{"moe": "top_k", "positions": "rope", "optimizer": "adamw", "l1_shrink": 0.03, "weight_decay": 0.1}
Rows from block 4 of a small image classifier, named by matrix and row number. Rows with one number within an expert belong to one neuron, the router's apart. Each number is 500 + 40 x the weight over its row's rms, rounded and kept within 0 to 999. All counts start at 0. Numbers have three digits each. After the name is the row's rms in percent of the matrix's.
Before each expert's rows are labels from the 100 images, of 14976, where the router gives the expert most weight on average: "top examples" is what is common among them. Only what is clearly more common there than usual is listed. The data: retinal OCT scans (Kermany 2017). In brackets: how many of the 100, against the usual share in percent.
# router: router (model.blocks.4.mlp.router.weight, 8x320), inputs 216-269
# up: expert up (model.blocks.4.mlp.up, 8x80x320), inputs 216-269
# down: expert down (model.blocks.4.mlp.down, 8x320x80, transposed), outputs 216-269

# expert 4
top examples: finding: choroidal neovascularization (88 vs 29.4)
router.4 084:545421542551539534552419570500518514502420479518471585503512520514536492489485510501450460564451495440470576540442451442472531440535481540500480458554532483474465
up.0 039:469470524291506486483499481474512499481522455501501495506502486485491490479544655465523504518605493528525577495501532507500512503246506500519510492504518483486505
down.0 142:500500500500500500500500500500499500500500500500500320500500500500500500500500500500500500500500500500500500500500500500499280631500500500500500500500500500500500
up.1 249:499507501502499487491500511504510530503596500495694499603490463499491503499522490483500517496667501502500495561503577512501501457528500523498493507474500501486495
down.1 214:484653505498506521498501503514512499453506500500530499527486495499501505499501257498500500504542466452500395524499480565501503492504501500351501504501500584489500
up.2 085:498534502393487509458495499471505500503495501499537495502501498496499499497501501463498507492633502506501501504504544532500500500503500534501498421493500501504501
down.2 100:493511500500502510499500501501508499498500500500500499501492499499500500500500494499500500501500500488500500500499500500308530500499501500439500502500500500499500
up.4 181:492500477498584502525482501439497500454647490499495540657496495528486582503499492425500486499763495449535494500500484499501499484495500500480497506508518471494499
down.4 243:500486499501498500510485522489498500503499500501477500497535514500499600501497487500497499501514527500500502498500463499537481502316500497408499474501500758500501
up.9 236:496500494495511498569558497493465482486500499511423509483401552502499530503487526496499481517517494433515492489491410424500470485461542427487507591574504490462513
down.9 162:506393494556455487532466446455499500572493499502457500452549500503500504509489552503495462491466536574500567416501500498456531516476497462494484473498501479549502
up.15 071:505519465614558509514494521497505496497489512495500509496483495508505504520480390501493497479484505481499457520508490493503499497610498522470492503443497500503494
down.15 196:500500500500500500500501501500506500488501500500489500500513500500500540500500499500500500500500495497500471500500497500500626503459500500422500500507500594500500
up.19 067:495501492491513502497607487504489478490503498511487504495431506505517370507497542492501480530553490487502507471483459480498496499478499430494509532572501487493505
down.19 071:504398500558498494506498479492500501612498499502500500492520471500500499500500538500499500499436523544500529460501500500469532500500498489498499498495501363516502
up.21 279:500506502504500500499504521514507554503472500495548490520480484500476479500516484500499538500481501522500501545553543508524498500595506534505498503524500526500500
down.21 187:498668505499563516429572514560499500489513498488582500526469504500501495498504459499531514501550487464497451536501482545503486489513498509494503517500496645495490
up.27 139:483500481500516505539476499471500552500511501499498501534499496498494581501504483424494499500824500464525495501501484500504500500501501504497492507504526483495498
down.27 137:500490500490500500502491489496498498496499500501494500495512514500499563500498458500498498502571475493500502495499496500496453507438503493376499500506500604500501
up.29 133:506515478529556510512494524499531514498493502489522506536451496507457501511491380501498503471490503502488466516504491504512498484629498519478496502465495495503490
down.29 192:500509500479501500479502501501501499475501500500500500500502504500500502500500491500500500500512493495500369500500483500502500500469501500393501501508500629500500
up.35 213:482543486442495514423481505484499497500543407500572497496502493497486524500561503473499503493603457495507500514499495520501500500498501512496499490502501497495500
down.35 188:498560500494500543500500498500629499491504501500499500500433499500499504501499500500499499500461494464500428500500498500498663496500500497436500500508500554494500
up.36 067:475500461678583501512454525499558501521499501499502499502508444499479498498559393500500453499495502502500488501501623501550500499610500514500498401390499500558500
down.36 050:513500500444501500412509448495534499488500501510521500547494503500510450500499500500500485504502499532500509501498499510507392500502500501500501487532500513500500
up.38 021:500499500500500501500500500499500503500498501501499500499500501500500500500499502500500499500500500503500500500501499500500500500499500500500500496500500500500501
down.38 019:500500500500500500500500499500500500501500500500500500499500499500500500500500500500500500500500500500591500499500500500464656500500500499499500500499500500500500
up.40 224:459457498525519502536575503538486315535501500531455408489456493461505489491498501482496491555419509486517498494462484450498472487495567452495501690503502497470531
down.40 200:506327498554448500521490444423501495590493499504460445478531433500517500501499614500499464495440552581501574414495500498486532503524498459498485480500501489528502
up.42 318:494496505473500499490502474494476501482502577502487498409539516497499509491501550496501499509511490503500511437442471500336636519434499496511504496520484457488504
down.42 446:500351500500488475503497500495500500502499500500492500487501500500498503500500510500500466500498501504500570490501500500495316502451499494607499496498500457500500
up.44 007:501515476457513518492504503485477499473499490504370504484495509515483505517494504490505495500539490465507492509477446500514492500134501495499503480582503498482493
down.44 060:500500500500500500516499500500499500500500500500498500500500500500500500501500500500500500500499500501500500500500500500500623500500500500500500500500500500500500
up.47 066:499517508511488490498494492507507784523500500500588477508498487492500482496519498500498552505472506572499506506513565531503507500507496603515495502491489506504501
down.47 135:491505500500501498475501501505500500497502500499511500505495498500501500499501340499502500500501500497500500509500494501502491033498501500500501504500500500499499
up.48 056:479500479754552504511465499500529500503496502500501500502504497498486497499535425501499419501493503463500488501501501500524500500592500501500499468459499500540500
down.48 067:517499500445500507431504437475522500472499501507503500507500515500507487500495512500500492502500500517500506500500500504500427500502500500500500481519500522501500

# expert 6
top examples: finding: diabetic macular edema (81 vs 11.7)
router.6 118:508461468536495462472489469527499574533472417528507549588504472522497441507475487489570487592472501461480525469491598440491537481575505422491491512513483486468529
up.1 006:481456491486473533545502521514511432476473482507494472497489513470499510471526502500374512448488489436518491527507427506548458505513500558499511516522530538499540
down.1 060:329500500500499500519500500500500500500500500500499500500500501500500500500500500500500500500500500500537500500500500500500500500500500500500500500500501500468500
up.4 005:514506503534513471499560499500497504515549546499562458501501421203505488504525500497524506512524500500496505480297597503456536497477538489500490499503455495499483
down.4 043:499499500502500501500500501501501499502500498500489497500500499498500499498501499499499500501499501500500500500499500500501500500501500500500499501500499501500500
up.7 050:463443500557500601545499502515501467499490501499497334488499444446499499462517498504439503483360500490500465501500481502626498504514500516499501502501500508503544
down.7 157:511497498506469599532500456505720501499518500492499502499499498501502431502499500502518500500507500492495499500500499505554523501589499501485501499498490492422491
up.9 310:500506500497504501497498500511506506495498618423494530460493529543498502508436503584510495497502496516418497500504497504500499500517538500500513498497385500502439
down.9 339:500499500494501443499500674499476499498499519500495500492499500511499520510487501505500487501500491506493497488499500500310493499500501499521500500500499498505500
up.12 011:499499500502508497500505500505500494502503499501502473500501473466501500498507499495499546499502501479502502501495507498502498500502506501506499509501502501499503
down.12 052:500500500500500500500500500500500500500500500500500500500500500500500500500500500500500500500500500500500500500500500500500500500500500500500500500500500500500500
up.17 072:482407501511491508529497502502501478498485500499492412478499493325493500400500499473468456497478495496513491501500484503545497500499500503500501492505500484500514
down.17 106:525500495500468554503499447503503501498506500488499507498500539503502464504499470504527500497544499498489497500500499508504518505457499502475502499501499507516488
up.19 222:514500495497487496498491500492491512503515409507509499635506454499476497511500489471523506501505501494498503498500502494491510500534491500500499449490506495517501
down.19 307:501500500499277499550501498499498500500501315500500500500500501500507502388521501500500500500500500485500449500500500500534500500493500500501500444500501498498500
up.20 705:505500500500446496500489496481497505508507334539505503553509442506440488512491525468512501550503503497534501495500504454495524483501439493551499456486608480504517
down.20 477:500500500499454500553482499499499500500500343500500500500500504500507501500551500500500500500497500492502493502504486500522500499498463500501500500500527499495500
up.31 169:511525482485493581489502498491500513448509500501514518513501589518492496523485502503518516486500500442485495561520440556546500500453485561481572491677500547500489
down.31 152:477502494499449612582492432507509493558493500500479481495466501492494501506490644402490488543421531447500500493498496461592630501498499484490492498511500497499530
up.32 115:514537460455500514487500500496501512420498486504505556501504572555495503546480522509555503424501497477480495569534378504558496500444492542489553477713502510501491
down.32 098:468504493483426641579488438500510497497490500500472501494451569487489499506490577502484488507451487440500450495501472475570502502490509477489489496538501497503500
up.34 037:499492500500501500500504500500500490501501500503499497500501498495500500499501499499494500500500500476501500500498379500501499500431501504495500502735500501499501
down.34 057:501501499499497789515496475500500501498500500500501501500500501500498468501499500485500500499500499465500541500501498500635503501496498501495500498500500500502500
up.35 012:502500495506495493506488500518499506510501522464484519483504486521488473523456494528532497507538501480459510477499510494486511508676499491499496491220492491520491
down.35 059:500500500500501500500502500502500499500500500500502498500500499500500500499501500499500500500500500500500500500499501500502499500500479500500500501500499500500500
up.37 052:489500502480500522498502501502506499468448497539493497503488523498502543488519549492486495493497484517521490530502438512515493500387500507500513502651530502480507
down.37 185:500500500500500479500498500500500500499500516500499500500500500500499500503494500501500500500500500500500500500500500500292500500499500500499500499500500500500500
up.39 288:497502502497502509499500501518508500478487660453497499469488509500501504574442504593497498496527489514429497502502498511504498496506511505500508501501436506499445
down.39 301:500499496495501412499500515499472500498500521500499500492499387512497526510486500504500488501500497505493498487499500500327485498501501445529500500497497473500500
up.42 033:499484498497448503528499501502501466488499495503494492501502500493489504494504506497449502495451491480505472501503487499508496498494497507505501501511503504499502
down.42 136:500500500499499503501499499500500500499500500500499500500500501500499500502498500500500500500500499496500500500500499500509500500499504500495500499500500502500500
up.44 087:493501501493501520499501503502504500465485542502500526502470524504501517494508512499492499486500490525501493518502485518514492500494500514500507502516510503495458
down.44 219:500500500499500475500500500500500500500500513500500500500500500500500501502494500500500500500500500500500499500500500500106499500500500500500500500500499500500500
up.47 072:553587494471496501498494500498500572499497498495491508500498648513496502503497508501512531493570498660498499500525443493501499565500496500501509496497502500506500
down.47 066:476501499498498492507475588499499498498476502506468501500498495500479616501498522500460493404458500495501662497498483481455499495504501483507485500493504482502505
up.56 037:498486499531499537534499501506500490500500503499494499491501454497498499499499498504471502483386500487498477500500491500503499504502500504498500500500498502504501
down.56 092:502500499560455660530499441509502500499512500498499501499500487500501463501499486501513500502500500492500499500500499500711508501499500500484500499498493493501497

# expert 3
top examples: finding: normal (79 vs 51.6)
router.3 096:515503485560430528458440511504556475574523533600521521582460499556518490470519532549458534551474496511526518461518472459510487473562469497548492406508555480493467
up.3 005:494500501510498499504489500508500497519501481501492431503500497447502500493508500494478518503477505500506501501501508499500499500526497500507495504490504500500503
down.3 046:455500500500500500500500500500500500500500500500500500500113500500500500500500500500500500500500500500500500500500500500500500500500500500500500500500500500500500
up.5 006:500500500501500500500500500501501500501500501499500500500500500500502500500500500501500501500498501502500501500500500500500500500502500500500498502498500500500500
down.5 027:252500500500500666500500500500535500500006500500500500500500500500500500500500500500500500500500500500500500500500500500500500500500500500500500500500500500500500
up.8 095:478500499502502499497500500501501499500501501506497501602498261501501505426498500499501494646500505497500501496494500500505500500486502497498499498503503499498504
down.8 089:500496500502500500500501501501493499500500500500502500500500499500501499500500500500500500501499500500500499500500500500500634500503500521502500092501500593499500
up.10 023:521512501477507514496527496366471517472520500481522510524488502505477507505497486504518501492590489421490476522505531507500501482440502501489511464703495500497483
down.10 120:500500500500500500500500500500500500500500500500500500500500500500500500500500500500500500500500500500500500500500500500387500500500500500500500500500500500500500
up.14 067:518520502485514505487531500506499533472522502465524504523486498502437500502499489503506506498646497482495490525506500528499501498496501499484503503715495499497485
down.14 168:500498500500500500385501500500469500500500500499500501500501500500500500500500500501501500500500501500499501500500500500500495500499501500499500500500499501500499
up.15 062:501501498497459450600410499418497502497495501499498508505519504524362500501499504501542440499501503500499499403501513500488575505490497502500502432500500502503499
down.15 050:501559489475461494531476498418503500479498503500401514435551558504490585518495501505499454470500500425500521405470500500485580509342499495446504474559501499510501
up.23 063:512522501487524493486549502522499518455550500467522502512483500501476500499501479502504516499641494474497488527505510522498501496497505500491501510688489499498486
down.23 114:500500500500500500457501500500502500500500500499500500500501500500500530500500500500500500500500501500499500500500500500500501500491500500500500500500499445500499
up.29 054:501501499440479445606411500371499528497494501499497515499521504528340500501499505501562434499500503500499500363500502500496578503493498501519501395500500497502499
down.29 036:501565489461436500536478497440500499493498501501405517438547579502491590509495502505499494464500500416501539425485501500481620522340499494496513462571502499508501
up.30 006:500500500500500501500501500498500500500500499503500500500500503500500500500500500498500490500501500499503500500494500500500500500497500500500500500502502500500501
down.30 014:500500500500500500500500500500500500500500500500500500500500500500500500500500500500500500500500500500500500500500500500500500500500500500500500500500500500500500
up.32 487:502501501511502412534505500486497501494506500497341501503500500501422500500500493500501491512507474470499500459500504505460572486487518478525503498382499479492496
down.32 445:497289503503500500500501500500389479507500500505500493421500500496501499496502501497493500505500500500504500492490501497501444498500500500566497501509501489499504
up.36 056:352499570502502498499558500504501500501565500500501500499499536492527500487527499456500500500500502481500500498496596500500500500495502498498498645498500497500501
down.36 046:500500501501502630498505502501573499501501356500504499502499650499505379499501499499500501502497500569500500501499501500539528498507501501502500502503499591498500
up.40 564:500499500549500474573501501494500401530500500500349491500489502500496500500501501500499489537502485469500502455434501473500544483480507472541500497493501487483501
down.40 424:494198506508500502500501502500326469510500499506500481502499499483501492494503501496490500534495501500505499501490502494501471497502500500505421501510503499498506
up.42 011:500501500500499500500499500508500501500500500499501501500500501501501500500500500501500507499498501501500500503506498499501500500516498500500500500498500500500500
down.42 044:163597500722500500500500500500500500500500500500500500500500500500500500500500500500500500500500500500500500500500500500500500500500500500500500500500500500500500
up.46 074:499505534500556504421660505595501501499533498496509496505493499497598493495503482499468590503503490498501498582505506505493459495538520504502500634500493500494496
down.46 037:504508502518545509435606500564513503505520500485629490515505468496530469492504479499549511540500502494496511562508505519529335478565538501547522556506481510491487
up.47 020:465494499542476543552402499441501468552422495537442487482543505493526502494505527493481484505405511545516513459493502478506499507542492503545499493213518504503528
down.47 057:501487500509501500504501500500496499499499500502500499501496500500499500499500502499499499501501498501501498500499500500500497499503500500502499500500501500499502
up.52 416:548512500500500502448499481498516553513499500500502576503478489666488500566468489573503495381500501570418460501518488521519491494539500515474520500489480500500500
down.52 443:500299500497503499500500460499396500498497517500465500500498489503480503501495504501499493504500322500374501495500500499523335334491506498624500500496471439500500
up.60 008:498500498507496527502487500502501500503495503498497500498489500500502500502497498503512506500492503504497497499502498499503503504510496500490499493495497500504499
down.60 041:500500500500500500500500500500642500500500500500500500500500500500500500500500500500500500500500500500500500500500500500500500500500500500500500500500500500500500
up.62 019:515502482502502492512475495250498509493499504497499521498494504516496505512490503504519460480496524509497502496503475497527501509432502497496505368557514499505497
down.62 094:500500501501500500500500500500498500500500497501500499500499500499500500499502500498500501500500500500501500501500500500500499500501500500500500500500501500500501

# expert 2
top examples: finding: choroidal neovascularization (62 vs 29.4)
router.2 110:473455508463476560512478466503477565488457483518446429541497582502460458500543508494514547584560479456482556492566518482522513487512465561541460481534504480471443
up.0 261:496495504504471490500490493472479463500503476509485318525501488359484395347569500488416489510459481498507499494517520501494501488479481490500499513503511494496557
down.0 273:500521500470493548534472504499588504476496500501499500500495504500446494500500505500499499500495440501501392500499431500468571494500478500431500429504501501500501
up.3 210:512640496351494537501511513467499688431481517481494596442512576602547566554486504510509500450533498482484503510500492545506500504440454529504503405542486531500377
down.3 282:500501500498503499498500496522502500499501502500501500501499498501557500501500499500502500500500412500499500500500500500546193519542500497635494500499499687501499
up.11 056:691507492435470507500505513500500584500502502472499505472531602499613463511499507514510504496548505480493531497522507513500503500500467510498498491514497504525492
down.11 085:511502500485507496489508494502500499489501500500507499504500501499500499500500499499504498506511480530500500500498499503500000498488507496564506502502500627500500
up.12 116:582500501447491520501502504511498568498522501498488562450513659502599499517482510506502498503672501465497502499503501535481501500390475498499499418528499499505499
down.12 149:504501500489503394496501494500500500493502500500502500504500507500492507500500500500500499502504493499500500500500493501546157551498501498620500500491500710500500
up.14 054:462505504589501498523501500552503500515502562497503472502499402477488514496502497499502524502467504501497442510492501493641501500589506499500496508449487500497496
down.14 057:478472500572500495505490502522497501572500500500501500501489446500500492500500493500501501500498544504499499501501508497500745500548500501404468514484260476500499
up.19 008:500500500499499509500500500500500498500498501500496498495502501499501500501499502501500499500500500500500500496499500500500501500498500500505500496500500500500501
down.19 009:500500500499500500500499500499499500500500502500500501500500500501500501502498500501500499500500499500499500500500500500499499500500500500501500499500500500500500
up.25 014:498458499502528591497525502499498504477488520527492502501497497506425604442566501497477488500485481505521419524471505498572438499502611500495509574499537513479524
down.25 012:472481503531420503591437519500501507530484496500485499499530502502507487500501529505495520500374496493501506502518500467538472509512479505612500501503502516499501
up.26 127:427477505639500496491501494488471476500500500502501338533500435383471444437501501500492484504495491496499500499504511500567502504543499491491500670499504499500500
down.26 184:500516501512500543513503506511582500504499499501500500500474497499442479499501500499499500483494501501501443500500501499501630500511500500376499500501501499499501
up.31 016:534399484495418620582496501401493430496339495534496483497512446502489520502498515501504388482385491506502483523518498502568499456498487518529517494578517502502578
down.31 039:505497501498499507501502489497509490499496498502495499493500501498499495500501513499498491508502500500502500493491501499502506500498502491503499498509502495501503
up.32 131:431477505634500498493500494469470484500500501505501318536500443376466437407501500500466473502480488496499498500502514501593502500522499493492500610500507499500500
down.32 206:500523500503500551519502501507616500500498499501499500500474500499477481500501501500507500500490487501501408500500500499473618484507500500385499500502501500500501
up.35 045:500507498493467500400500501497500501499500502494500504499504502512500477501499500509503504499554500494499499500527502499501500500503486505498500488999499501505499
down.35 064:502500500498501502500503500500500499499500500500500500500500500500500500442500501500500500500501500500501500500498500500500476500500502500500500501500500610500500
up.36 006:500500501501500500500501500500500500500491498500500500501500500500500501500501500500500500500500500500501500501500500500501500500499500500500500501501501500499500
down.36 009:500500500500500500500500500500500500500500500500500500500500500500500500500500500500500500500500500500500500500500500500500500500500500500500500500500500000500500
up.37 091:516491501500517500485496485377435501501500500521495217533501355332473533487499501446498424499508468495504495490493542510491501499465499496499499502528522500495502
down.37 151:500498499494497534529463499486532500500499500500491500498504502501453505504472500500498500499497473503500395499500438500463560492498498500393498441500500485502500
up.43 075:607505489476471536503496526502498567500473501468499722433518604641611475531491509540510510478563505476483511501525461511494503502501468526500507478511497513518492
down.43 135:511503501486505493491508488501500499489501500500505500500500509500502500500500498498505497502512487500500506498498503504513201523491505496569508501501500788500500
up.44 010:500499500501492501499501500500501504499496494501499508501497500511499501499501504503500497499498500500500498506511490500511496500499498501498502494503506502500506
down.44 007:500500500500500500500500500500500500500500499500500500500500500499500500500500500500500500500501500500501500500500500500500500500500500500500500500500500500500500
up.51 007:500419498500500521507513503488500458492494503588500505499488384508483534495500502493495491504379494482557458504490500458517491500574547502497505617475547505472532
down.51 015:500499500500494517504500500027500499500493500500492500500510500499502500499501516500500500500486501496500500500500501500522500500500500500535500500508500505500500
up.52 069:531493500491500467490555500500494503478512500500500531499502565506567482500499529500500498502683490499502572491506499504388498500442495498499546500518505500500500
down.52 078:507517499463500413498493537483500500467500489500502500517538635500483510499500503500500499500495472497500475503500467502559174500479491503695501480503506528477500
up.53 232:576611502384500518473513500480500618446514509501500498460510595497536549504499500493503499502609500478500500500496506529479503468359458500498499389522489497496494
down.53 242:499501500500503497500499497529501500500502503499500501502499499501498501501499497500501500500500450501499500500500500500554202534544500497594500500493498747502499

# expert 1
top examples: finding: diabetic macular edema (40 vs 11.7)
router.1 091:560421499537475555538428456534527504551522478540495516391517543439482559515575466577451539554401532497505473480552486485508473508486448464489536480491530504465485
up.0 012:544512494486493499486500512507499520496502487465497495498497525538501629493507500517500600357513495510489512516662493499503501536472483552526496478516505501508506
down.0 067:500502500507509495488507500503934500499506500500515500501482499500502500499500489499501500501506507501500500501499499502503589500499502498494501506501500518500499
up.1 216:502503500499501523443492504517529532512531502498655556505482501573536474514500498502501516476456515687496485511532498501509485501567499515502502503421499520516500
down.1 133:500549500501520504572525497543546500500514505483542500500482494500508548500500473500515500503510506453493499502498503515502497499506518500494508529501482616499481
up.4 023:428485502508501498510457494442487473506495506564488488502508466487499474502492502421498385535502500478515502402375515492497502496444494445482480498576510492489536
down.4 063:500453499490488507528477497486492500500482500501449500498534501500486561502498519501497500499486498500500515499501501486498508500500495502510496485496502445500503
up.9 162:495493501498519493498535493405452498497515503500500500500501482498499492502497500499504437508802489455498505454446530500403501500430510487498498512509497496487498
down.9 155:500495500500495487583491493470445499499497498505531499499729626499496683499501354499498499487511504494503504496500504489509502500446500498474499495500505483501506
up.15 012:508507511530499542504534507571507495525486509495501492915506489503528497494494492513505521510471514641492475532506507504520484496708513508528509553381486520488493
down.15 067:500490500500500504500501500500500500500500501500478500500500500500500500500500500500500500500500500500500500500500500500500500500500501500500500500500497500500500
up.17 010:519516502416522473439569501512495552443549514449606508532489511501489478498504499501532529490581486510491509515508557509486500510498506527498504515507471526494457
down.17 038:500667500506513490488514500511502498500508500500512499501504500499509581499501489499500499500508506499501501501495502502503493499500507500494501514507499506500500
up.20 025:432468473566473502553450501422493461525473501521424497472527486497516521508492518501467452507461505463505500423456496471498506498455497447510469478521533436497511
down.20 027:500472498492451507553452499489440501500491497508426501495493500502475498503495562502488501500487475500502498495505502458483515502502484498518485455490517481500514
up.24 041:500501510535501518438501502509534499507482503501541499509499508501508499500498498502500499503469504609499489506500500500501488497724530503530501518350498506496503
down.24 070:500414500518502527535504503505500499546499502495449499475538499500502564500499522502505508500454514498498522501500504500583527503501503501500501503501495503500497
up.28 016:403474478539482496554434498428495459524483506540457500472523467500507503513487508499488387503462506460501505404417492474501506500481492432500485476511512484499513
down.28 057:500462499495493504515486499493491500500489500502457500498499500501490500501498521501496500500492491505500499498500501491495505501500497499509494488495502485500503
up.29 125:501501503512501538433489503524544508520483503500657509504490501572501493500500495501500514500423527606499477505502500499505482501647503513505501509356499518514500
down.29 138:500518500504512512503531501525569499500505504488526500497501494500511579500499484500508499502506507459497501500497507510505495499505517500497505529503487601500490
up.30 009:514514517495570502407582500584501511496521542494545513571489459515492477506489486516542506502527503496483480549510518515453498487556538516479510596460463530491488
down.30 064:500619500500502500510505500501504499500500500500485500500553500500502764500500500500500500500500500493500500500499501501501198500499502500499500502502499502500500
up.33 091:503501508513503511500508501537516500507969502500500498500497511500508501498500493501500519501454527568500492508500500500502492503649505510509501514376498507496500
down.33 117:500497500503507511496508501513504500502500502498499500499500498500503500500500497500501500500500503492499500500499503502504498498501508501497501511501489502500497
up.34 086:500501506533515506345503500505552500513492502500540500776501500501502491500499500501500448501461502554499497500499515500499495499610539502518500509428499506500500
down.34 111:500458500504504504588505502505500499520500501498481499491618499500505640500500500500502500500483511460500516500499507502530510501501504500496502507502497504500499
up.35 087:511512507517513509376514504542551508500498507499667500519483501501498495499499483502503521500474527576499463521501501503501478499656509514500502516347496527501499
down.35 136:500500500509513519529516618532529500504506504489504500497513491500510562500500491500507502501499506446495500501498504508543500500503515501495504520549484544490490
up.37 220:501520500498501515428492504512520542506486502496671547504490499586528484518500500507508521496470512664478487514555499501507484502553501520502507502425499526547500
down.37 132:501533500500520500477525500513558500500511504487533500500477498500507539500500475500509500503512504218494495502499501516501498498501515500496509527501484596499481
up.44 652:501502500500494570574496500577507500503460499500479478480494589470501547484505499500500565499367510504504489542545452489508498538512500563509500527499500511474500
down.44 644:499500500523500539432505504527500500501505500500500500505350495500498394500500602500500505500492485617500545503500503500501500519582499520595499499492500500499500
up.47 084:500501508552512507346505501508568500521594503500640500507500500501541461500499500501500491502447504628499495503500503500499492499643528502503500512383499506500499
down.47 122:500484500501505503578506501507520499508501502496496500498593499500505628500500497500502500494493506456499499500499505503503504500501506501499502507502496535500498
up.50 074:501503501235515493471507500501487508482506507494511506505498491505477493505496500503514472498956496484492503479468503507495502502179504503489504503503492505500492
down.50 103:500500500487557313500503500501500499500502500500500500499756499500503900500500410500500499500500523492500500499499504500500447500480501499498502502498500501466500

# expert 7
top examples: finding: choroidal neovascularization (93 vs 29.4)
router.7 106:445450471519513560505471519555511446447459539459507542537543527445473506505577417529498555410484493483519461484432508569458441512483507476420533569529499463523454
up.1 012:513528488437514502499569512489479512415498501490465510512501568509491507514502544498521500453545409501495486516502443521488494507372503526485505492564506509487482
down.1 074:499500500500500500501499500499499500500500501500497500500500500504500500500499500505500500500500500504572501500500501499500500500500500500514500500500500500500500
up.6 089:498509554487500465476563497622496520505504441549514500542497537499669500489533498461507582500513528527545532572505460464528475513499458502502518502458563538502519
down.6 106:492501503536542551482515509534521485507517494492536498507405494458518444494508472462505504511499362487514500504473507497570406492548504466489553543502501501494438
up.10 005:498494443515500500500498500500500499500500502499491550500500500627500500648496499518502482496501501499497498500499498500500500500500499499472500499497498495500497
down.10 028:501500500500500509500500500500500500500500500500498525499397500501500500524500499501500500500502489500499500500501500501499501500498500500500500499502500500501499
up.15 025:506505495492510499499532505512516500489500826497479496501500505497490497498503524497500499491514460494502495501499626527504497500484522504524499501524479502477473
down.15 076:500501500500500500500500500499479501500500500500500504500500500503500500500500501501500500500500499500500500500500500500469500500495500500506500495500500501500500
up.18 059:505488499576513496510518489524519494507506504498478465496500497473472483499498503533495483504501496502501501491496519503502507484500522486520499631504475479447476
down.18 129:510504497424484421506488500487390505470497500501497585500576503516495521506500511520495500493531433500500498500505492500444506500396494535507500435502502502500499
up.20 024:499500505420501500497502500516501499508500499501683441500499499435500500498505499480499513507499559684502515500500519500501506501510501500508500502332500500523541
down.20 033:495508500524500504499500505522514500518500500495518500509474462499501474500500488500500501505491504495500497501499509498502498499536500490493500516488500501497495
up.25 010:511520485475525503496535519493493503472497762490454490503506513494481494503503540494501496473528428484501480506498504519505494501468528519512499502573476510469477
down.25 051:500500500500500500500499500500500500500500500500497505500500500504500500504500502504500500500499500502500500500500500500500500500500500500507500500500587500500500
up.36 076:500536558425500456432578471561506521503507455501695481510491528441610500484543495466512606500521554570532584526512490483503528522498496500505504504461513513510520
down.36 063:484475518571537495491535506569483497543570482485564481514449479466524482420546400440499206527544524455511503518490536490505414470569512451479500580490501537482476
up.38 043:502512497493504510498500504498497509497499501496499490500500503500498500502499500500503503497493496501499499504499499507510491503509501514498500503508500505500498
down.38 132:500500500500500297532500500500500500500500500500500499500500500500157500500500500500500500500499500500500500500500500500500500500500500500502500500500500500500500
up.39 073:509497492500532499509520500498504493457500726494478499486497502499488499547468504644499476496504486477465496492491539507501499486469530491507499553511483480488478
down.39 147:504502499456493483501491499482439506497496500502184503500535503508499515501499509507498499496508469501499500500502499500451502500448497514512500477500501502500502
up.46 038:499482424533497505581479498412490476499499502499454564493511487573451501585434497549499401489502499407452432495498438500488504471472499464430499497571499447502497
down.46 040:528498483455500606497502483481498501404482510506446583475417569508498521580471536523498481481517467518497495484502471524495514509466497516497501455537500551507508
up.47 712:381476503500516500501499501497483391500502500500472498477500497404509509500501500429500497498500507492539504498370511500497504500487503499494500549492507501509506
down.47 493:501500577499509501490511499500500489500500430593504365500509500390506500251577501341433500519500499500605500500500501500500499499500501500506423500501533520476580
up.51 182:500504502396536498484500501469474312404512500499503501464494555499509529501505503484502503483596490516503522502308540504491500511432499504499504497500504501507499
down.51 225:503500500499500500487508498500500500500500500516501416499502501457503500493500501379500500500501499503535501500500501501500498500500500500511500500503638503499564
up.52 019:512501492497502547502493503468495499487492503499493508489501508516495524504496505508501459488502480493496494502497485504514498501495500512493501483566501502502497
down.52 129:500500500499500500500500500500500499720500500500500498500500500500500500500500500500500500500500499500500500500499500500443603500500500500500500500500500500500500
up.53 019:496499525357498423503557471527503497504507495502718502500501532498594499499502502499499543501504500505503646500503506483484503521493500494506500503452502497498502
down.53 029:495486429530523470487508502508465498508506499500546498504496496497502500406517365430500501501656504482502500500497521499503392498519502479487504521499500555498475
up.55 231:491504505428538500489500501470477437437515500499502501453494544377519514500507502468490503467570492508510511501411535502500501510428500504499502500500503502514499
down.55 356:502500542499507500500506498500500496500500456553501430500506500460506500443551500402494500501500499501614502500500501501500498500500500500508490500502590502498647
up.57 145:504502496493557500500507501500493495420518662432496501455495518502492496610458481529513490351542498488476499496496531508499499494478536497500500588505491487494487
down.57 239:511505500424472475505492500485412511460496500506421501500538527506492529500500603506490500497523453500500500500502492499451503501435493526507495460517510457500505
up.59 112:505500499542539499504518501522518489486505600442493458486497499458495487499500472537500495469501498483497500499496535517501499478500539495507500661506476490497484
down.59 217:499502500463415479508489503493437505485500500501498513501533522504498513500500500505496500497518459495500500500503384496448502500441496517500499460503502500500502